{
  "arch": "swin",
  "model": "self-supervised image encoder",
  "dataset": "photos of plants and fungi (iNaturalist)",
  "train_examples": 90422,
  "image_size": 32,
  "crop_scale_min": 0.2,
  "horizontal_flip": true,
  "translate": 0.06,
  "color_jitter": 0.6,
  "method": "barlow_twins",
  "norm": "layernorm",
  "norm_position": "pre",
  "activation": "gelu",
  "mlp_ratio": 4,
  "head_dim": 64,
  "fused_qkv": false,
  "bias": "all",
  "qk_norm": false,
  "parallel_block": true,
  "inner_norm": false,
  "drop_path": 0.1,
  "patch_size": [2, 2],
  "depths": [2, 3, 3],
  "widths": [96, 192, 384],
  "projector_hidden": 512,
  "projector_out": 1024,
  "projector_hidden_layers": 1,
  "init": "trunc_normal_002",
  "residual_init": "scaled_by_depth",
  "optimizer": "muon",
  "muon_scale": "match_rms_adamw",
  "lr": 0.002,
  "momentum": 0.9,
  "nesterov": false,
  "orthogonalizer": "newton_schulz_5",
  "adamw_lr_other_params": 0.0029,
  "grad_clip": 3.0,
  "steps": 8500,
  "batch_size": 256,
  "epochs": 24.1,
  "lr_schedule": "wsd",
  "decay_fraction": 0.2,
  "final_lr_fraction": 0,
  "warmup_steps": 1700,
  "weight_decay": 0.1,
  "adamw_weight_decay_other_params": 0.05
}
Rows from block 5, named by matrix and row number. Rows with one number belong to one neuron. Each number is 500 + 50 x the weight over its row's rms, rounded and kept within 0 to 999. All counts start at 0. Numbers have three digits each. After the name is the row's rms in percent of the matrix's.
# fc1: MLP up (model.blocks.5.mlp.fc1.weight, 1536x384), inputs 128-255
# fc2: MLP down (model.blocks.5.mlp.fc2.weight, 384x1536, transposed), outputs 128-255
fc1.1052 096:470448537508487499464381489389547555526367491501482529471560334421458505449528538543392528548513426443499541486462538450506486526500449520465512502539428604473589502570557449519485461488477474526578498536465444459499402532492538469466523553498478448450528588573520472599475579504463431427523462462558465469433565495476505505499490441510530524407570468474449570524415565493423439581550
fc2.1052 093:505482498491562532563578430493458523461519477441539539556520503506501465552430528516468473422628465548473455503531493492511428423454478429471470529518513423481432511521426541519540578500516543441505455433425541483573511571447476566460624540465539551459473493512435584552482477510475592587525454443481479499466580462468511479620504480497421360538540478498503529459555477438585538396503
fc1.1053 105:498596398452463479489452527452529519422417555498495480463543414503374491503462529436554566564496568493410471442499454504480453528472441515466443351573577571484466524452458492503441408559413435467525466552568521484553514420514527484476586537529588539411494486410555466521464465611581558569512549495508524491561503614538572461512556438493436451477465479477519468586518465470597488447535
fc2.1053 103:513403584554518425524424543503515514456520507527491588450517542536461417554407464526560456432510488470588540448490397525579471485457431596574470496468498488562543562497374437514375503594421577474522548491501451517466564404452448521487440490433501500618543434431491457433515492455449577568555522569564582518506465505469613528558540426499472566604550449453459457539502485464554515469523
fc1.1054 051:526577459524442450499478458449673535439576452510500439493506460495499460453476606497438344555504481484493503491527428490481425516476409497454554465493625496527470458501503540569517422527546501464502383502468480543509475456533554479488472492438627552486584481560509507508658560540523530485472508441456598576374567514586578518600542516522418502514495497500398557584515512461453527481492
fc2.1054 046:432455441442520528509530564520323571425452549468508558548472495529510504471556540380537520426513486470507510545556490514396586420449557428519584482559431497526548521528498511515480490480429536474420443474556549550520504560464456491485520472429400519423403472441610486492403445443552449495442445492483448500487475558478523482472511467550509459539525526506500436477539576511561575459475
fc1.1055 052:475486492515460489506497429491561462623501522535475560462419519474460565624473425509501435457610528434494535499532389457437522570523526502429503599518523413446471536496553536509420499583487519427497492437485489461606447461496596434431425510526482487497519514495470509450564379522464528543564484507422520452467548467483504571530536503482564565542470443438609442470496499545534476531419
fc2.1055 046:456495457497553469521562516423470518437482460496457504592574584564557499449556569541555583570381534522459457475459573562450493499510574465559503427494515526554486488442439472535598376487543496563511526512537522519484568451534401522513606500467508512376509551541564438533529563516459442444492469434592474549494520560475477410508481487483401519466442550515397497496469519478425557484634
fc1.1056 100:472562471474551532587476493425358507524515539570415529515543589523536508447415448525517410624497541472499505560402535410500448539597430490506456425482343522482556612502480505498503578489490397430514442455452478486420547500471510517536566520444449491570485522442554456531415603579481506526545491535482522559512443539540555463542561469477515620519612520437583460472473485516536403561422
fc2.1056 096:443480435428512422488509507480521453548455513498505430490469442494464512488503498476507435477536439539463510580470563467601475468517507497547573510544557532532459544528527490589573586451503431443449586559539486519484501547556397559464425475535482402545501517434630583504572515547384449502539408523562457475551532387570584437493476478478534533475600490438544423434483507438424510452410
fc1.1057 092:506572612504484488492491466486580510565427493478600589510499487522538468513454513545534488422513402534491385417555453507426560450378530541566414609488560488560438539443474423536515561445562529504491434528581479470602469532424426481559493564396509468462453489624458464522496465468461595525525527512504476599488561475419514501511509466447542533511493430527440697456542518579468512531455
fc2.1057 090:508436398418543455417465508424488486427541527465507506506476427530474553560426574486555510564552561471481447420454446532560541493528550486444476528509495523529475529517550542549469510477540529467444473455488551502510531446500533506530526475519582530419505600466497433476424560527435517435540434477464537521485512510549519585507459566555509497561496444529477465536372477529455541498440
fc1.1058 048:444573514484602399535424473435445516578506494585502574513466478520422500495498545523416468536442577484517529517490516436520542568521470540503466449542498489496534508444578495416481475492536520595461470492600479505452439454442510551434450578496443527559516545426468581498446502586577585452488487401472477517561418451512623487516431585436471589550481423624561484381497475549597533468566
fc2.1058 045:565530453439419501496526454458539511470507501546465489476503496470502394514467466460589567424477508590542447433481531484396527505454441566510553537510566514446568561469421516564526470506467423421541488547461474543582532613576487528496433447535544508471460520502476428464433497522475446605556492477587569490454555521505446469520493376514537479526510511419487467480610549410478451478480
fc1.1059 094:561589594456594469499604589495463495382509501529622514382529565568466511501565485476409591426491523544460538499470459586560483452468524525507529537521487456550443392528503491533463458490445456567497525542433502497437523453445438485443468478430423592512543458577490561549430459493433523505486552500522484556603540483568503580337521445485496476534564529504501539506464501500545635499566
fc2.1059 102:451554543466523579435485447571493469442585524438522558589541443476536587510470466456482491503444586426648580495540559502448500520517517440509523491494476402503518579545460619470484560503469557426555511496514448542513575547543590478472446524515483455528519484510530535473458502546513413458488509636486541543428473572548485517511466443510559492474503391487501408542502466440609332537463
fc1.1060 058:418506487439517474575571460414491481535446464494538482578505513505507448493481547585483602566507568477560524563452532537503528502492501539534506508524483554468553433459500510406431456588470520520425534539498532470494485402509585408549588484474514496570565428464430535486438452463512432555550510460453445463523456507442542470596424480395533535381463474397534525454506405465412403471534
fc2.1060 055:543499487527499477454590536586551493495417510553429564514519581514475594523474414428594454541525399548446417436517541465466571494398447468499514552542525457445532614549565446564517570436571418411480524519503459475511492531434444508543479515483538457447517545518419408620452473506503590409485437572488440549518506512475482510413482582595481462483496547512459487464480576542534585616437
fc1.1061 088:464483508561452507525501511513550499542478524574536530576495597534552492576427509463468521482523491555455515430432552477491537544521460489461444491534497502512413477542520553494578493595432572502469517427458480397579526481419473463546527548518418492480502512539483526514506540485421482460467587448538453448541483502539470502474601426486538543484515374523561483457544474467503527436492
fc2.1061 087:495577438568528489601627537408449469497519454418487608458564460500567451416443532478515512486512486550552435477440412479497409549439479555522602526481478487513539390467460510499425594485556450496500532548586508529429480557528438515423588482475550419464589550479505513523525496506549553560476470490463540495528485434458477435462548535447432527485426538499527473511477516513450489526449
fc1.1062 077:463446595500548526491390401528408510562470460448521597490502493492489621564517469405385530539564499527507556518584600524468502491509480465546464493477459544521451555510428471495476525499506473570533489453476536537532445575397513462527487524498518456462427522496523505588564472606468510512526562541556407517423565546555455478422503495452517406440461550516555429505482493538562517593444
fc2.1062 085:530513479469533564507561545501495532550640496528471508482444555584497534472548492496561549463512572403548533440455524552588492550402466483571474443464470578475482404572573494422449463448503456575551582463421464487410447422457575428577444544509519565508511425525484497449474408582526425520519441471481514522426454518505529550374601413445522526350587616481507499521603511473450455500496
fc1.1063 127:410506526474523512488503488562472534487483565511524426447539522590499561617498483541531578512565354627559459557477394470505434505529534515550459430493545389412544480516521552478549440465536531537563464390506424519537452574447542547500511419464506582459507642532529525561385471464534508517422448485451495519461447487570544437450514599513606514565445485594469577434472454436573500401579
fc2.1063 118:430544495454501448513453550513480443599501417480529459467560544417482491494490577518476507494557531445557541475484458520495524474486488452522572512492522449606409467524504405579450503602437480412513513567523464463439462497510488452595448502495575514453525555488513551496508515439528573479634515552467471534542620365443516418525524512480480480463511452431449597597477432547587582443532
fc1.1064 132:458425501567493569529495553481588444530531509577603507495457495539503459482508425511368482473526564490532482555573572479639578425515501489544465500466468418497534572475480524493501566568475555403510485415506407449473512446462492527499466608514406537458533468505545522493566489492445568553434504451502478473553513619512524568486499491508398531456473453428616463538499530495462609518516
fc2.1064 122:485549455534524506534697511478524421511453497428433511569482487442541445411422470507534523518518572532439440389407456369504436554459499518547477434490460566505546422540486493526500519483543471451383547481494535544528475655469458499575507480500478504502488477523498565495512461443542531477481449476432462471411496438533470482484558496501510473477396574543445509555530546547533492383452
fc1.1065 122:510422509464529492502608461510524391481499369609456563508478450469514500461635472494490491452609405427548467535577540453551492467456569553446457477513500522578445514452470466531560558480487568471528466554415480546459571468561506517460495474532610436482404532511416578445446546516473501580530433530510523561542559529489550386433483467483536381556459492523526555491570543498506444448446
fc2.1065 138:593467465559480535556461487499550575531550505496457455410437441549363447543440421537461515524466539499435473504540360534441508539636529433385516554368431471510517447549517474516461514561429440525473416448513406449554515496433438493470565540483519641526563537533443544531503486518551623546513397514518472504556508435581460527592538533553503537515519590467425558529469516460454518582545
fc1.1066 139:478578456493569586497455452480461414395455519453537512416430451542534593483426482494473502427513481441466513502551374463546440550501530541546541546502500513546455529480404499553549473451462396558451557501519458442478501520548558567481555518480533503522403526539449578480619539473563530508468446534440544488593481557450494626528447497438535431538531487525435439501527641449560520463445
fc2.1066 139:423510487467519504578525522484444545512445493547421403543530464486501471517491503426549414461497479482556489506430585498534548487436413436533502522407554511407562579426588407455494532403512522437588469576418452554489501433478494430497438589434511512480475452431421439494480368424477450491564545619486522487471495564464571363514454553482391520471499488556521531533461454481568444466550
fc1.1067 059:497482494451513425439613453506473539528486489555508515473541483592522549656483586555443520448542476477352494508441536528456410532563489479452559505465551473526458503576457636470523502487501464440493543428446538529512511556557543455511447526529476427485503583465595592439478567502461503442375525475520513469513529511461527515497435420454583510515454451484529503598498529493517487520408
fc2.1067 055:546472545553461520507513537396487474492429494494374562473501462522514589494472540496542432362434478470558488456594508494522625453407411588570490468552440405530500450413524414510496517482542498583518434616537422477485450427540418533522576537484440528504526499371462519487516528540514575620567469540467546545571458451514564492514519527499493557621486537429496489494598501441447490508488
fc1.1068 091:517598441484588402474496584458497477458478431539561535437490489487479466471470477388494511518505405427560550512542508549521500493440529506535552449439571435550531469568504439486474461577489566470561561494511500533514504528571567440397474509584466552531506498550520530535503550593432454580465488507492551501550452613532491466501499452453479475464531535463459459509543544515451456553465
fc2.1068 094:514497509543455542450474522534421543492486576527533478477486523500441582435510573481517540564419510440482467486512517619527519568466584519484467492452455450420524485441496534495448576482497512439496520575488535442480427468504508512491394534521589466569483455547543522620475486544482462508565479396493439590469516583548553513539575526583462419567496469579560517511469485510404467488442
fc1.1069 101:450491452465562448514553498441578529518565499585594472685572546494533471538497551518603492525433459512520505536478545603505462380417529488488576485429477549479534605438515479490453479555463425463628576519564532465431435513537552548436521472461557536578549574414480534523524435454413403475446555513513533494515445504526515428499452506568334594510459605473554467461440573457575477500468
fc2.1069 108:502463566421578469490518491476376524551461406454566477514466401540483592535389422490512526441500524501468499466601459422467491552487500573504444494534478587456486495464522576440528472521586467509513451544440488472513501447429424482623479417588569543489571447489548482606466502552527510520622530461451602504568484446554511528582549531507523456372472503458495457571547506489510449501625
fc1.1070 098:481578556495370459551502406496512502485484461534475510520420420473527504532459462476481413526545672508534502425434496517522522554562565523475513523447513611474483514495590467605615501493610467513493531557544487518540489524564546406507575433471474484557534450425481584446450498487508448500445397469498473559497528562575555514478503571507498515558531530450464477498510519494517490538484
fc2.1070 094:505559508418495572511521544525510489576469498490562479400448415573516528517506417511478538479508367563546529472565437446506491491441425481524503528509520551426462492433541557574447571518492449487474500561488487456456579529477493517432356493505524486598431558562358441523485478618523534471551482541448418475396448477436441452447539496485519520425469527523457564495479525508508535618521
fc1.1071 058:477500508564555447534578561417483475523505472646489510468422416484422496491492498450580486510557538427399401541487550551526436504467557524461446454433548516592411459500450426336487528431437503488519488484510514528454605502549533526514511596457602433419492485497522514411529513464505462484393465552526527470516538540522589568531535535573500519467478418509471564520490474535524399529526
fc2.1071 051:534528502460449504481501453526564507478540515470439565517478621394441563539540504525464482510547526514608559551529427504473499548574466555549502544483491515444548562422510521596459498485560464555449463515484555451612386508475557550482349381430432538461496491563477488493490501618457624557587542444552429522371443565508521368437470514436502520505476524389450474460600510528508516526481
fc1.1072 109:533527468473573461474422524448454462422506505469423460431505519515543512502458380518495484554477443465392522516475506503462495511512477534422403475516435449567508519490357462509519526525464565535464450508539580497381542545511458523485487398532553486543511467456429639488509551461451526535546464540551450437478524524459508433539590562503439533517586518512550483523541513457589477427478
fc2.1072 104:475463512381517482501489413457479497534532577539561493477489488444536564538602547562444640552542458562508509475476542441490477473538475454471503499505446480510518553599567484442421542545509493569544542574528468451566437666447569563557469561475392495553406475452553421537448386557462477367389578493452445487515608514553533475449518543504536451491447534461463556467518530462604556451534
fc1.1073 094:532587420549438528440594428480571525541473486495506511502474510469450519546498487501449434506523438548440463539466659475460503460558545445473459452496533482454564439555478573446490492408455529455523506473527512492570543485432484441473503513468542534445495506480468534533460468562581567484530448514519427519449507571510455470409566513486416554484550524545429533498499431494523462487545
fc2.1073 091:499499417511434433440504449552552516438555446506482502545436535468547535494481568516607463486379475480579496423498443457512520484485509538521462489418542598501464491642576529533409470486496492421472601517486483479431448521510505477428475480478503417437537477545536472526492478522485427475472511446434496529457485519475491519524516534512627482442492505511548413545477542544537451570555
fc1.1074 099:438488516435549482588479538448551496547483492507593524456444579522469436458517615486585486514510449492488495523533432561503500514555435522405412409453523557523458513402448567550497533528529514459498538453494472488396617551492476473443446436483426509460505505560565496490505588519546475520502590436449533481488504484566514515388489508446429518527520450417483420541511524570611575589520
fc2.1074 100:454479533557587496389510442536432521394478503442499526436566483570592483553484474565465499463555424443467542518466474535514449453425494475438466503500464513529536561597514485549431519593454570490527438518485472508472450401496596517451590484565540528513520472456560512531561398410531522571514560499628453491443477498483448439525554504523461471588460504429568554490500514527522599516603
fc1.1075 059:652460530452525506426549585495416485452473435595501522413473515429435551475564516470524559537438455571482519476518542536465495473444504480478536595440577537461540504487503454506496479521504515473492472528397560521581528568500474627493473491472480593511492481550410523503595492544480485400405531533507435480530515572529504567509505499462445616489521550438513477580377516453467440516513
fc2.1075 058:334501560528525520533550447589492579526573475456439573582507491615528418480534476595434602493485529552530462532417435481529460535502502520508466567505438557496471462527555701501530501463488522518458462501585542581456481442520549448520517496483602499529569428499532490507410513505510550549585444500557552458562515527533548464509458551427518502451490488484501594460542558433543529479439
fc1.1076 095:495542573457505535501600423585501362400501541505405503502436474545453501490609432567385552435510392505494458519483505591546466512540544497517557551496524607396476494512495529543543509517503612458486453609454388502547510532505389491503482513462530558521464478559610476517559490562522464458467590413412454557512521520467518461506536471510486439515555562518505547510488440442516490557521
fc2.1076 093:525555497496528610453463465521470492486486475526508488531495504558469462502464521495431430501498538501509535375508447560494491484490467410552388521482449480500534520445504531469405529465406468467484476433437522529507527526500596440554557510465572450476578520516507524494491410448424632554545508532572514524488506530550502599497498432503504462407523644445583491506559637477606505555522
fc1.1077 056:544508503493489477537410564551429571399532496437532528522500464588453522494504406494502581525422531573459434455455503554517513605615568607564484549502457454531526550489491510544492489568512579581595535543488513436518550540473558586455489588479502508477578445590474451490517594530549455511563435560603463469473565505488483456513487545523488525451517415415522484444453512518477483462551
fc2.1077 050:450482587525512434569544447554557509534568545516497471471493487356435479532468557533551426511604461433478541538436509491597484468457510436502470594527515578472472405549501531515505486395549407452448484475453506589584510531511532481479482379490508468516511626526470594489422438523576531475554558451433481583689478538482552482477439440536478434516405545505570507511562461463543566529442
fc1.1078 138:475466497511480514505540524420493554435444524528491440463514525483501406558464544488385481529545450583478545352501468472552550416529463433558549472469513408434443611512562477540481571500612493504494480472443505422415607541463510491629448473544533456499468475548405535584567488491531513506528581510555479366554541523472539596545503485526484491444567427527493492521441480450458563527428
fc2.1078 132:488603424532507504453518515507558516492574488541432408479564573459519527449450457490571463461577537477454537501501416501545445463424496525519491523594429520536530503573427496504467521477465463415497509466573466445386436473569446463504561463440529469524442546498580540413556511417529495534530505513503512526522470483527479433475479631488527508669410520517566500549525536452515549446473
fc1.1079 051:434515531471439501496455439588531480515405431533528434519446485418434437463497516458515461437534553461619504536603540593517494417439491430441524492486494482462494513455604448510499426446503564591521413457464555496452410586454543438596505460524564513456460537500512571406516359491479455519604519539437473499520513565457474477514503545493446465507488429483566398494371495521527475598594
fc2.1079 043:563451398479560582532556531451483590510527542527462527512531476532541535594498517456449556568436514520373520421455530519431503592520405564527418467532428465546510462586477486455456607565458437497555529545505494550505477477477494466435512543440423618526442430484505460555429500520498546481430393476493489445436513518512493476462515448494516494461608596537476535475547529491512534451471
fc1.1080 082:533464436496409508423655617523491472502489465513459456477464417445439500536421536503486492457474467595446481535452475463444555424466554502569402546475481574460469502478466438514549499522505478452524493490478504477536562502512454365477611528482570545579476589375533561543446511471459512498431531516486449463478580535525450508462546397458492540441611486546517545540525462495481497476472
fc2.1080 083:521457509445569524530502469482494473502469466498646421504527492536566464518431516436417451577491443376532491462475545555532444561592492581506547549518479465601588495512437479556482532463448488532479458492498547551437500498437467581518416512431478506519545535538474560482523493461508487404485523510522516460468447463519552514518492564503440501508493435502478421458387541513477508499536
fc1.1081 121:435481552461484484545538525497558446465512431491555503507538478533465473433484422466471441495493535542444501527550489485474543474512458525450467508480609457422487571569520484561400411481522492494530503455480519514497540469401413443576510483524535427479450420459614551462416477554565545569505509494484415496522423497481522528479433464455507476462457459556516425608582433442481550562517
fc2.1081 114:627451490500509494561486512546492525483554436487496525481436626445460521476489552461510575560512501445497547513517528425651489568435486540518453494616514559515511456471460426510604430489465450477359546556431471467484522544538623451465608581560519525584477501527431443601548533533497465512569494484467510446462488467526528432458523539538469508514474515629350553464453599539526508521453
fc1.1082 092:557494529457451492482599483495477519645550527485500493540492440516562484471560506595424477574537530441475518484587505503484469453536454464493518517524500501436519454454588564574508497567557488506436488516613450590479461461646483483545495464508533372563491520453453541575583557461509510488513452523558548491433430525509549484479488374511593580415462471615483471439537585514540488488445
fc2.1082 100:486508514477469451463564506518498507420483543515548483529468568499464533515430576370490517381492505472516550511495516559464535603506563597558457503484457436569580481537510526431504468516497488495441501486531568434438526532448488565417590515512521524478488531614474459470439479505414448463409541416488512492509594482466590458531554487551475407510467540475574534551519407496474487544571
fc1.1083 123:559481500428544480542513515483417456390463384394549411465435544508579476443562540418573523520432473488467512570493470523538489499510517495579546407498541606494515524509420519483539481457443543444504486549407463544519415542530518600463472492540571503528444522531536522558526506574471420407481520464486469521434510469450534497492477417521480525479532509492540439509461446354497476455538
fc2.1083 114:511490418522521531544506482600406452501448562557443567404413481493519457487507527559427594540513483538514597562549475621470461616487465418419419485457486488464519577498518543412566512526428517476486456442548567493401597541577451533525571469451557479528539436483456497557568458492487555360421491528456556594527609451525494542469567482559450493473460563519487509512482625493530545561443
fc1.1084 115:527458532462546527466530458536543512436533535523534504436490513531482500451477507482483513510523488577437439426413498521484423514500466501464455445486505444494453574528543478513500381487537495513502496558469528507354519523433529555500430485457528445509524513521506515459497543402487527500536601501507497460468462395598565472439508418552514490480519526619533577465515487481418546464549
fc2.1084 104:463468481509511479456506494483482450513503504460446508422541417520552459452446505516511442500473525493502592546593442488527508453459558467474543474560528508495494545519525498522558520491565506422507444587552520538433389484596518539431528463529488559424514479528527577478503502468472540495449522547602493472571508520414530501615484403482631508543586496466513548539541529508480534468511
fc1.1085 119:499555468450439439549620525501536489471526481442595586435408445470491436557481506468454448512483500543436422532617472404462476444463455532502520556470490495458579605404518420552536493573517564365549517451417562491589487493487474463486478534478519548542579552459510545455469484557534531521574488513577444500506552437497617489475450496525470502462541428441407438476471566489475544447528
fc2.1085 148:456470488518654556552454554515368412414470553432480520399537473503495563534541452408494469525486482439479489429452522422491509516486597516379539403519472617549482447473431454427502444491481433542462489568534489506470424496468543514537541455609478589421507579514588539472521565498554523589563481498526505411505465533449522451526524563549491444427487439572473486582529506491418585428479
fc1.1086 127:564538531487487459524517475481471476479420521555428615470491400475575489413481582474587464516488382527548500541422527460518517519452572546483501443451442580491403411537436432483506485522501431450472496562491489542512502434559483441632519532537513517537531458524493490464530502570492450602559428517608544517501466433497578470480441470529590521490542500491465443504524536491520490583444
fc2.1086 128:438509518507460542474512479574513525464498435535553388504504457567502487524511500576458568511494397533447539548509497495517431483483548454481498475533558500550450461536440472546554545503478493410500533500529513512546428543472531499505366416498539464559448603543475499455514588537535478541404417418453501494440421476498426411519558520446400521455440441521451499582516407564453321465511
fc1.1087 174:461607489509548504533527550558478476523465493571532509505503477594378515511493405444471556516507558493498381460389497465387497561534524553488547461469521477520541464504496500540512531527457483429564480482546525546535484504461503497582475545481547493465486421531545501439491504495467467456417513528549453536513455528519486512532549499513514487519478427397434562455446432452453436557534
fc2.1087 139:454456522494496514422430525579537423427474535424458524424422521530509449520565531589508471498549424615488540528452526560587516485442435464539469495553538504523482532564485469518465476556404511568515598527413436547422512477467456570513494557513543434500486487537563506520550524461518581512629568450488547507454476540522486520439516506438495473580550505504538479479594551483505527545420
fc1.1088 109:507465479442488492504404577466530433420476485500497484548522563400468515482470482390409505574527429508517528464532447468551487591461541417476536530545500498456447461443580424558504381452431566449453538531482515581456514546410556533503486602473502503451474478569437518455575460382556495402539516453470515435485410472542435442518504494379522545468463461448661526492474513520498522482503
fc2.1088 117:453522610501488412561573548607438533503511487550459520479455486558554473545476509635542529520523452520445513521495451503446412465500468454436510453416455502641452499463523523521610535483569485475583520455467629524438509494666511535510462488546531556555514509504535589473510534476569533583500481486526591586522613455449466505503581546442474358470567540549438528446593526527507465367484
fc1.1089 083:590561551569447373502600460489581525423537548446508481540467476517552508470480520473493521470551460572555458574533526514570461518487425509516521533516502558531480567523483440597512429426554489630466535426441459485489475460478524432446516550460624490521478588568455576496573523548488540496586475479550468515411540542453475478443470599540545509455475542524506477458514576409476527463442
fc2.1089 100:610471454436578494501465473460461642452578520523548585468429494509460527498513535458451537458486474506500605548488481489525568454435488503577456474403502467523524475439500407552571552494409477540551477446622441436448465504486499472516571484460404504576499405560508501545515514500452556461487507546498457494558486472537535487515464539479538441525503502488435518551524468515497474615573
fc1.1090 113:530522527450442438472571458484396496520496499507557441536536527549521463501547522521410547483541401535407514512442526430554480526555468575507453523501535492470489440577461535543406563575595556476488570568404528430481530523540540421529393533497526445569562451463554534523560505512548436499555437473504473539534437409467542489391471484511565537568501514584516457439444476445489520488532
fc2.1090 119:526504481509344501525463467559495516462504460503610521484489507427484430395344545487496496484459592340556550529520417449490670532429511526446496532435584471495461456510517471474510547517453485520466478456501518538414502460471503462453460544503530474491487467508464466519491503489585485472525448466463561496461478497574476535498478507492437475542600425533431427522494510644569467463599
fc1.1091 086:470471517463453586467509553485441507544487423510507475575495433496545472434565466494529537517500552555526524533601546454535503361501541512502402545546423483526410459518608450528582432495559587512584561515515488472541468459418617433509531551537526397496507541450512531416430556488485469496510536556556523485448585520516567623555504595566497530563501489489491523556378458438472536566471
fc2.1091 084:540580519520526426560537557508447422469488498576395545538515505492578426497464392464515511507552481515547549462475564466507453599546507486506569429510556490591521563467445508498458457618489433494489466549435368561438536458457485482572565415524605584491490548507518452482561441485553497543427528389554503429498569556521453478461551455565490525449525517468439455517577503506446506443470
fc1.1092 073:504452547467562469520556518486525476471517441513475581545504393543425542483531476454462575525433396522601558508480533498427483520431454444526590525556538510471488538547457505475593506503451538400484529489519544504559635516495459527529388478476585420527424522509536565493544505490460475425525511456443518486557457570511439519503426561543580578400421402549513501535523440420486505497450
fc2.1092 077:549501483528464474544457498511482652465555444517429551456417592525566543485583497531515495490618527496480418453520480438576544500569531482549544524495476549546467471492557458558426488520538498562484494509412494511419396520470446553554570494436522628509616478525475393534459478548531556551517379472520552497561525433477597488467572417458454452452533528448447514538649564496441441499556
fc1.1093 042:389432455520480411519523477430475608506425473618495516570493640574478457502562516431482517455420419456459480470567563514452578439410485578493518551545514474559493509536526545462471488542565520479436425519514478480521594524456462496483550428486578453423471509462574522542596545378456452573466522472544510549460498537535475546429530555560425573496524578511526498570428534504549500429586
fc2.1093 047:599495402462506438484500491373474493498511568457490552496503505396496565526498545478468550482488553564517486500429454454528439555518570518510472439450466569417460551466475530494517528454468497519548569517603493451466501545524448488414563542440451513440507499514507532518468452546540448499612550551441495585517475499493544461542539504477467394481473570462519448466570504469510580615507
fc1.1094 067:607425518518541559402476531502518456420503530468508520568533480575528521518459599537484534570618465557613484555531522500431611477444456485506478559465443524459438537459519552566543528490462535463580462588442464517522420515562470526421593534479592428471480542444461613562483486560412438552487459412427483438451485531526449539471514542505556494405475527514433572444514422413501471452489
fc2.1094 095:546482438496573598508422612550539570475608589497524457488527517474491512542480587565469478541479482511584420510439478454515452533450462480527570536485567501460397515516562534500505492467555604431489503525497538577540481472440518432493466471518525458467437563503459510497545450493537522529412431417482542560510442531476420541518552586521552464493385412573454465492557513506477433533494
fc1.1095 046:577537425503470509553570515505392401580511526431497472514500401467459470492518481579586461552415531513430518475428379531494540566520529540638484476501492473547492576489445404570553478490515584548559548462442515540517514514478410600411463532408599398497435567520529529521547493451530562460479487520525471501501440484457447510540511506398351437527459515499504565471447483503419429504461
fc2.1095 038:392495555505504493466437488505549585420503473519502557484496615543508500474419497398429599488624530504532472518531557542504471447499543523365496545543451589452495457529496571489464532519544405407499463546542538398533558542536544426557553405578431524574584423528466429461407535566474447489558502533476485494526561494519476478443491435623656499465539450528521444546574582430529583473523
fc1.1096 124:431535529561458521457477578531535437538448440500468542557626454477559469496502457505443430584444504451442500559492561475491503421472434432477431438518525505486554522453495604485551489526525511521500502468435510487534482436474510489602563528547575600503465402422549535502493453523474503434437508473497436484520514582491547528409530436468490548350478658502529508420500448550492408558503
fc2.1096 109:483484566519539446517506555481519541539574485488478421416496487527464613517484535555512479368528478514507541412430517530493434522502582555428549469475483544482524484537629407565453433430462483504448551451503585487432499513516419598427468505512464511458508536503493456506454521559453504423431517379501465563470401555528504477529556526462558503560617470555483511531390539425433502454490
fc1.1097 097:461566415570466457390472515463464501482398638463523523565420428584608616438543562500507481471482426495512553510448439502499542392465542489481466464442540524549504576470534534575471428567554554454515439521499467473512473544533533448571576548474500497526592601511436504518468441498481531497562573434540565505494543553561462536493485574498517460518516474481516457613479551487510437485452
fc2.1097 102:462479543451538428573523498405467490534522560482483534464513580491550479482506501562550539551548527526542472554462497586472480465486492450443515527483382465448481528588502490554514499538445466532527533579544514529494557490500462498458536548537504447441420434396488447450417592529437396572452524525517541537525459512535538469551607454482475469570495501528483544407503563528607540454456
fc1.1098 123:625451439480541497485436463462489490407480483484506529502559447473432518529464453526646481492501511425613462497514494431413521554489515501468443482516422442520548529431545477441545427511518445500468576503449562447574479382439473519470437479490532536450382508465461490567467456531526527613471425500512551442439574492511477492438468456501559479554438541558502557518543518560460506498383
fc2.1098 110:500530471525533553545487473420610555399471499574506486547556487509463494521572433429542437550462424418433504410529520494452444494506531490566517562459487540518479457553443549480411512478485361536441486499477611516598490488510513503514529433458525596584492538480500493350467509496482577610444469502523472535448513521499496567482444449517501454508506467456535477502523474619457529553491
fc1.1099 095:510405535505476409491492508483526602445460502472463493531449533524455430448564485509533480536510553558519488547547489555545556535444603519494494469556539463523504506437552567585469532477526567460443484565435503547559468501480562625491468398453476550575461521533489535636474413515508574567534553431446522492561511476426531494473505575452502561446518513460470462459422471474385490419507
fc2.1099 098:496546431470500491560527525523466500467544528499496514453529500533443576498442513538559547514579524476429519484446524495489490531524463406506532439521394532490569549453580485556522551544455551340522530447479607453478508472515467444487536561600522452493522472499475528429552566517505390454481447532523544561428470533506441579502443465466531569576585452538507564488504528482528546464545
fc1.1100 075:460537488531502521537514386559420561491489466431409663464542509500490559535473516416424571460525475533557469530544579435527505509598523462472419397498564486489480617501442508519493549482517523419495605530482455475596517582556524459416486516505475454517410538564471463562497568469489517535471455557494509472543596439489542532551479496492526493495504528421538430459513487462577487474467
fc2.1100 077:527473562455514567538466520506512478529494486519564526537514525509481534468463502534468531521487453398497485502501448461527375526562440511507516511415467552453528439550611495492527473587521431534596466530476589499543427498420469454527483547548536565515554420447517551455590394482562450463573565480470578523479511480436496552335503533399404586512577514516401469528519459479444454417496
fc1.1101 102:516563500474560488503500565482484390416460425500474403440556500498534526441459424405481465532558464501429501594510552560536430470572515561480478444420526512534485491473499614502504495494526548467529406487489528526546460483589525511630506531532517606470477464505432516607509468401389475475509392528488506460463373507489533547446561508551520588542468435442493459517478505461491488489453
fc2.1101 108:451585502552480468432373405497523601474470561544524561494541518459456509556649451516611504441477512430475539466502460465520491456504476497445405562536482410560494489471542553446492447528502461485539479425575465516539504522582463482459530481532509402524478517490529479565539559537525528553505532552620517519423482569501511508486519465450463515555490479565550501462528520437557566486637
fc1.1102 157:513407507451504487521488553538528410436393615554516466520478422480551549450521482433521538539587478580507485531471566434444453529420487495425425468556523419527355476478498534458506527531479522595551498518478498500482468571471577552554487423419599452606577441480521382510443504422588513500484529522506434338503464507532455469414517525407434511458513444618519548447493545566446506536598
fc2.1102 141:578535557529523503507480526500585476583533483503555517433442453469590467442551576556496474524397434468494537579499491529617498514588575409552443548568458526520461538527476432515439483441506398436489446462562450568402537576476498484504530512561474519532502528443462547493411517469469572446466504395528625497472527448499474503527429427567549537521532475550501501483577509467408520586479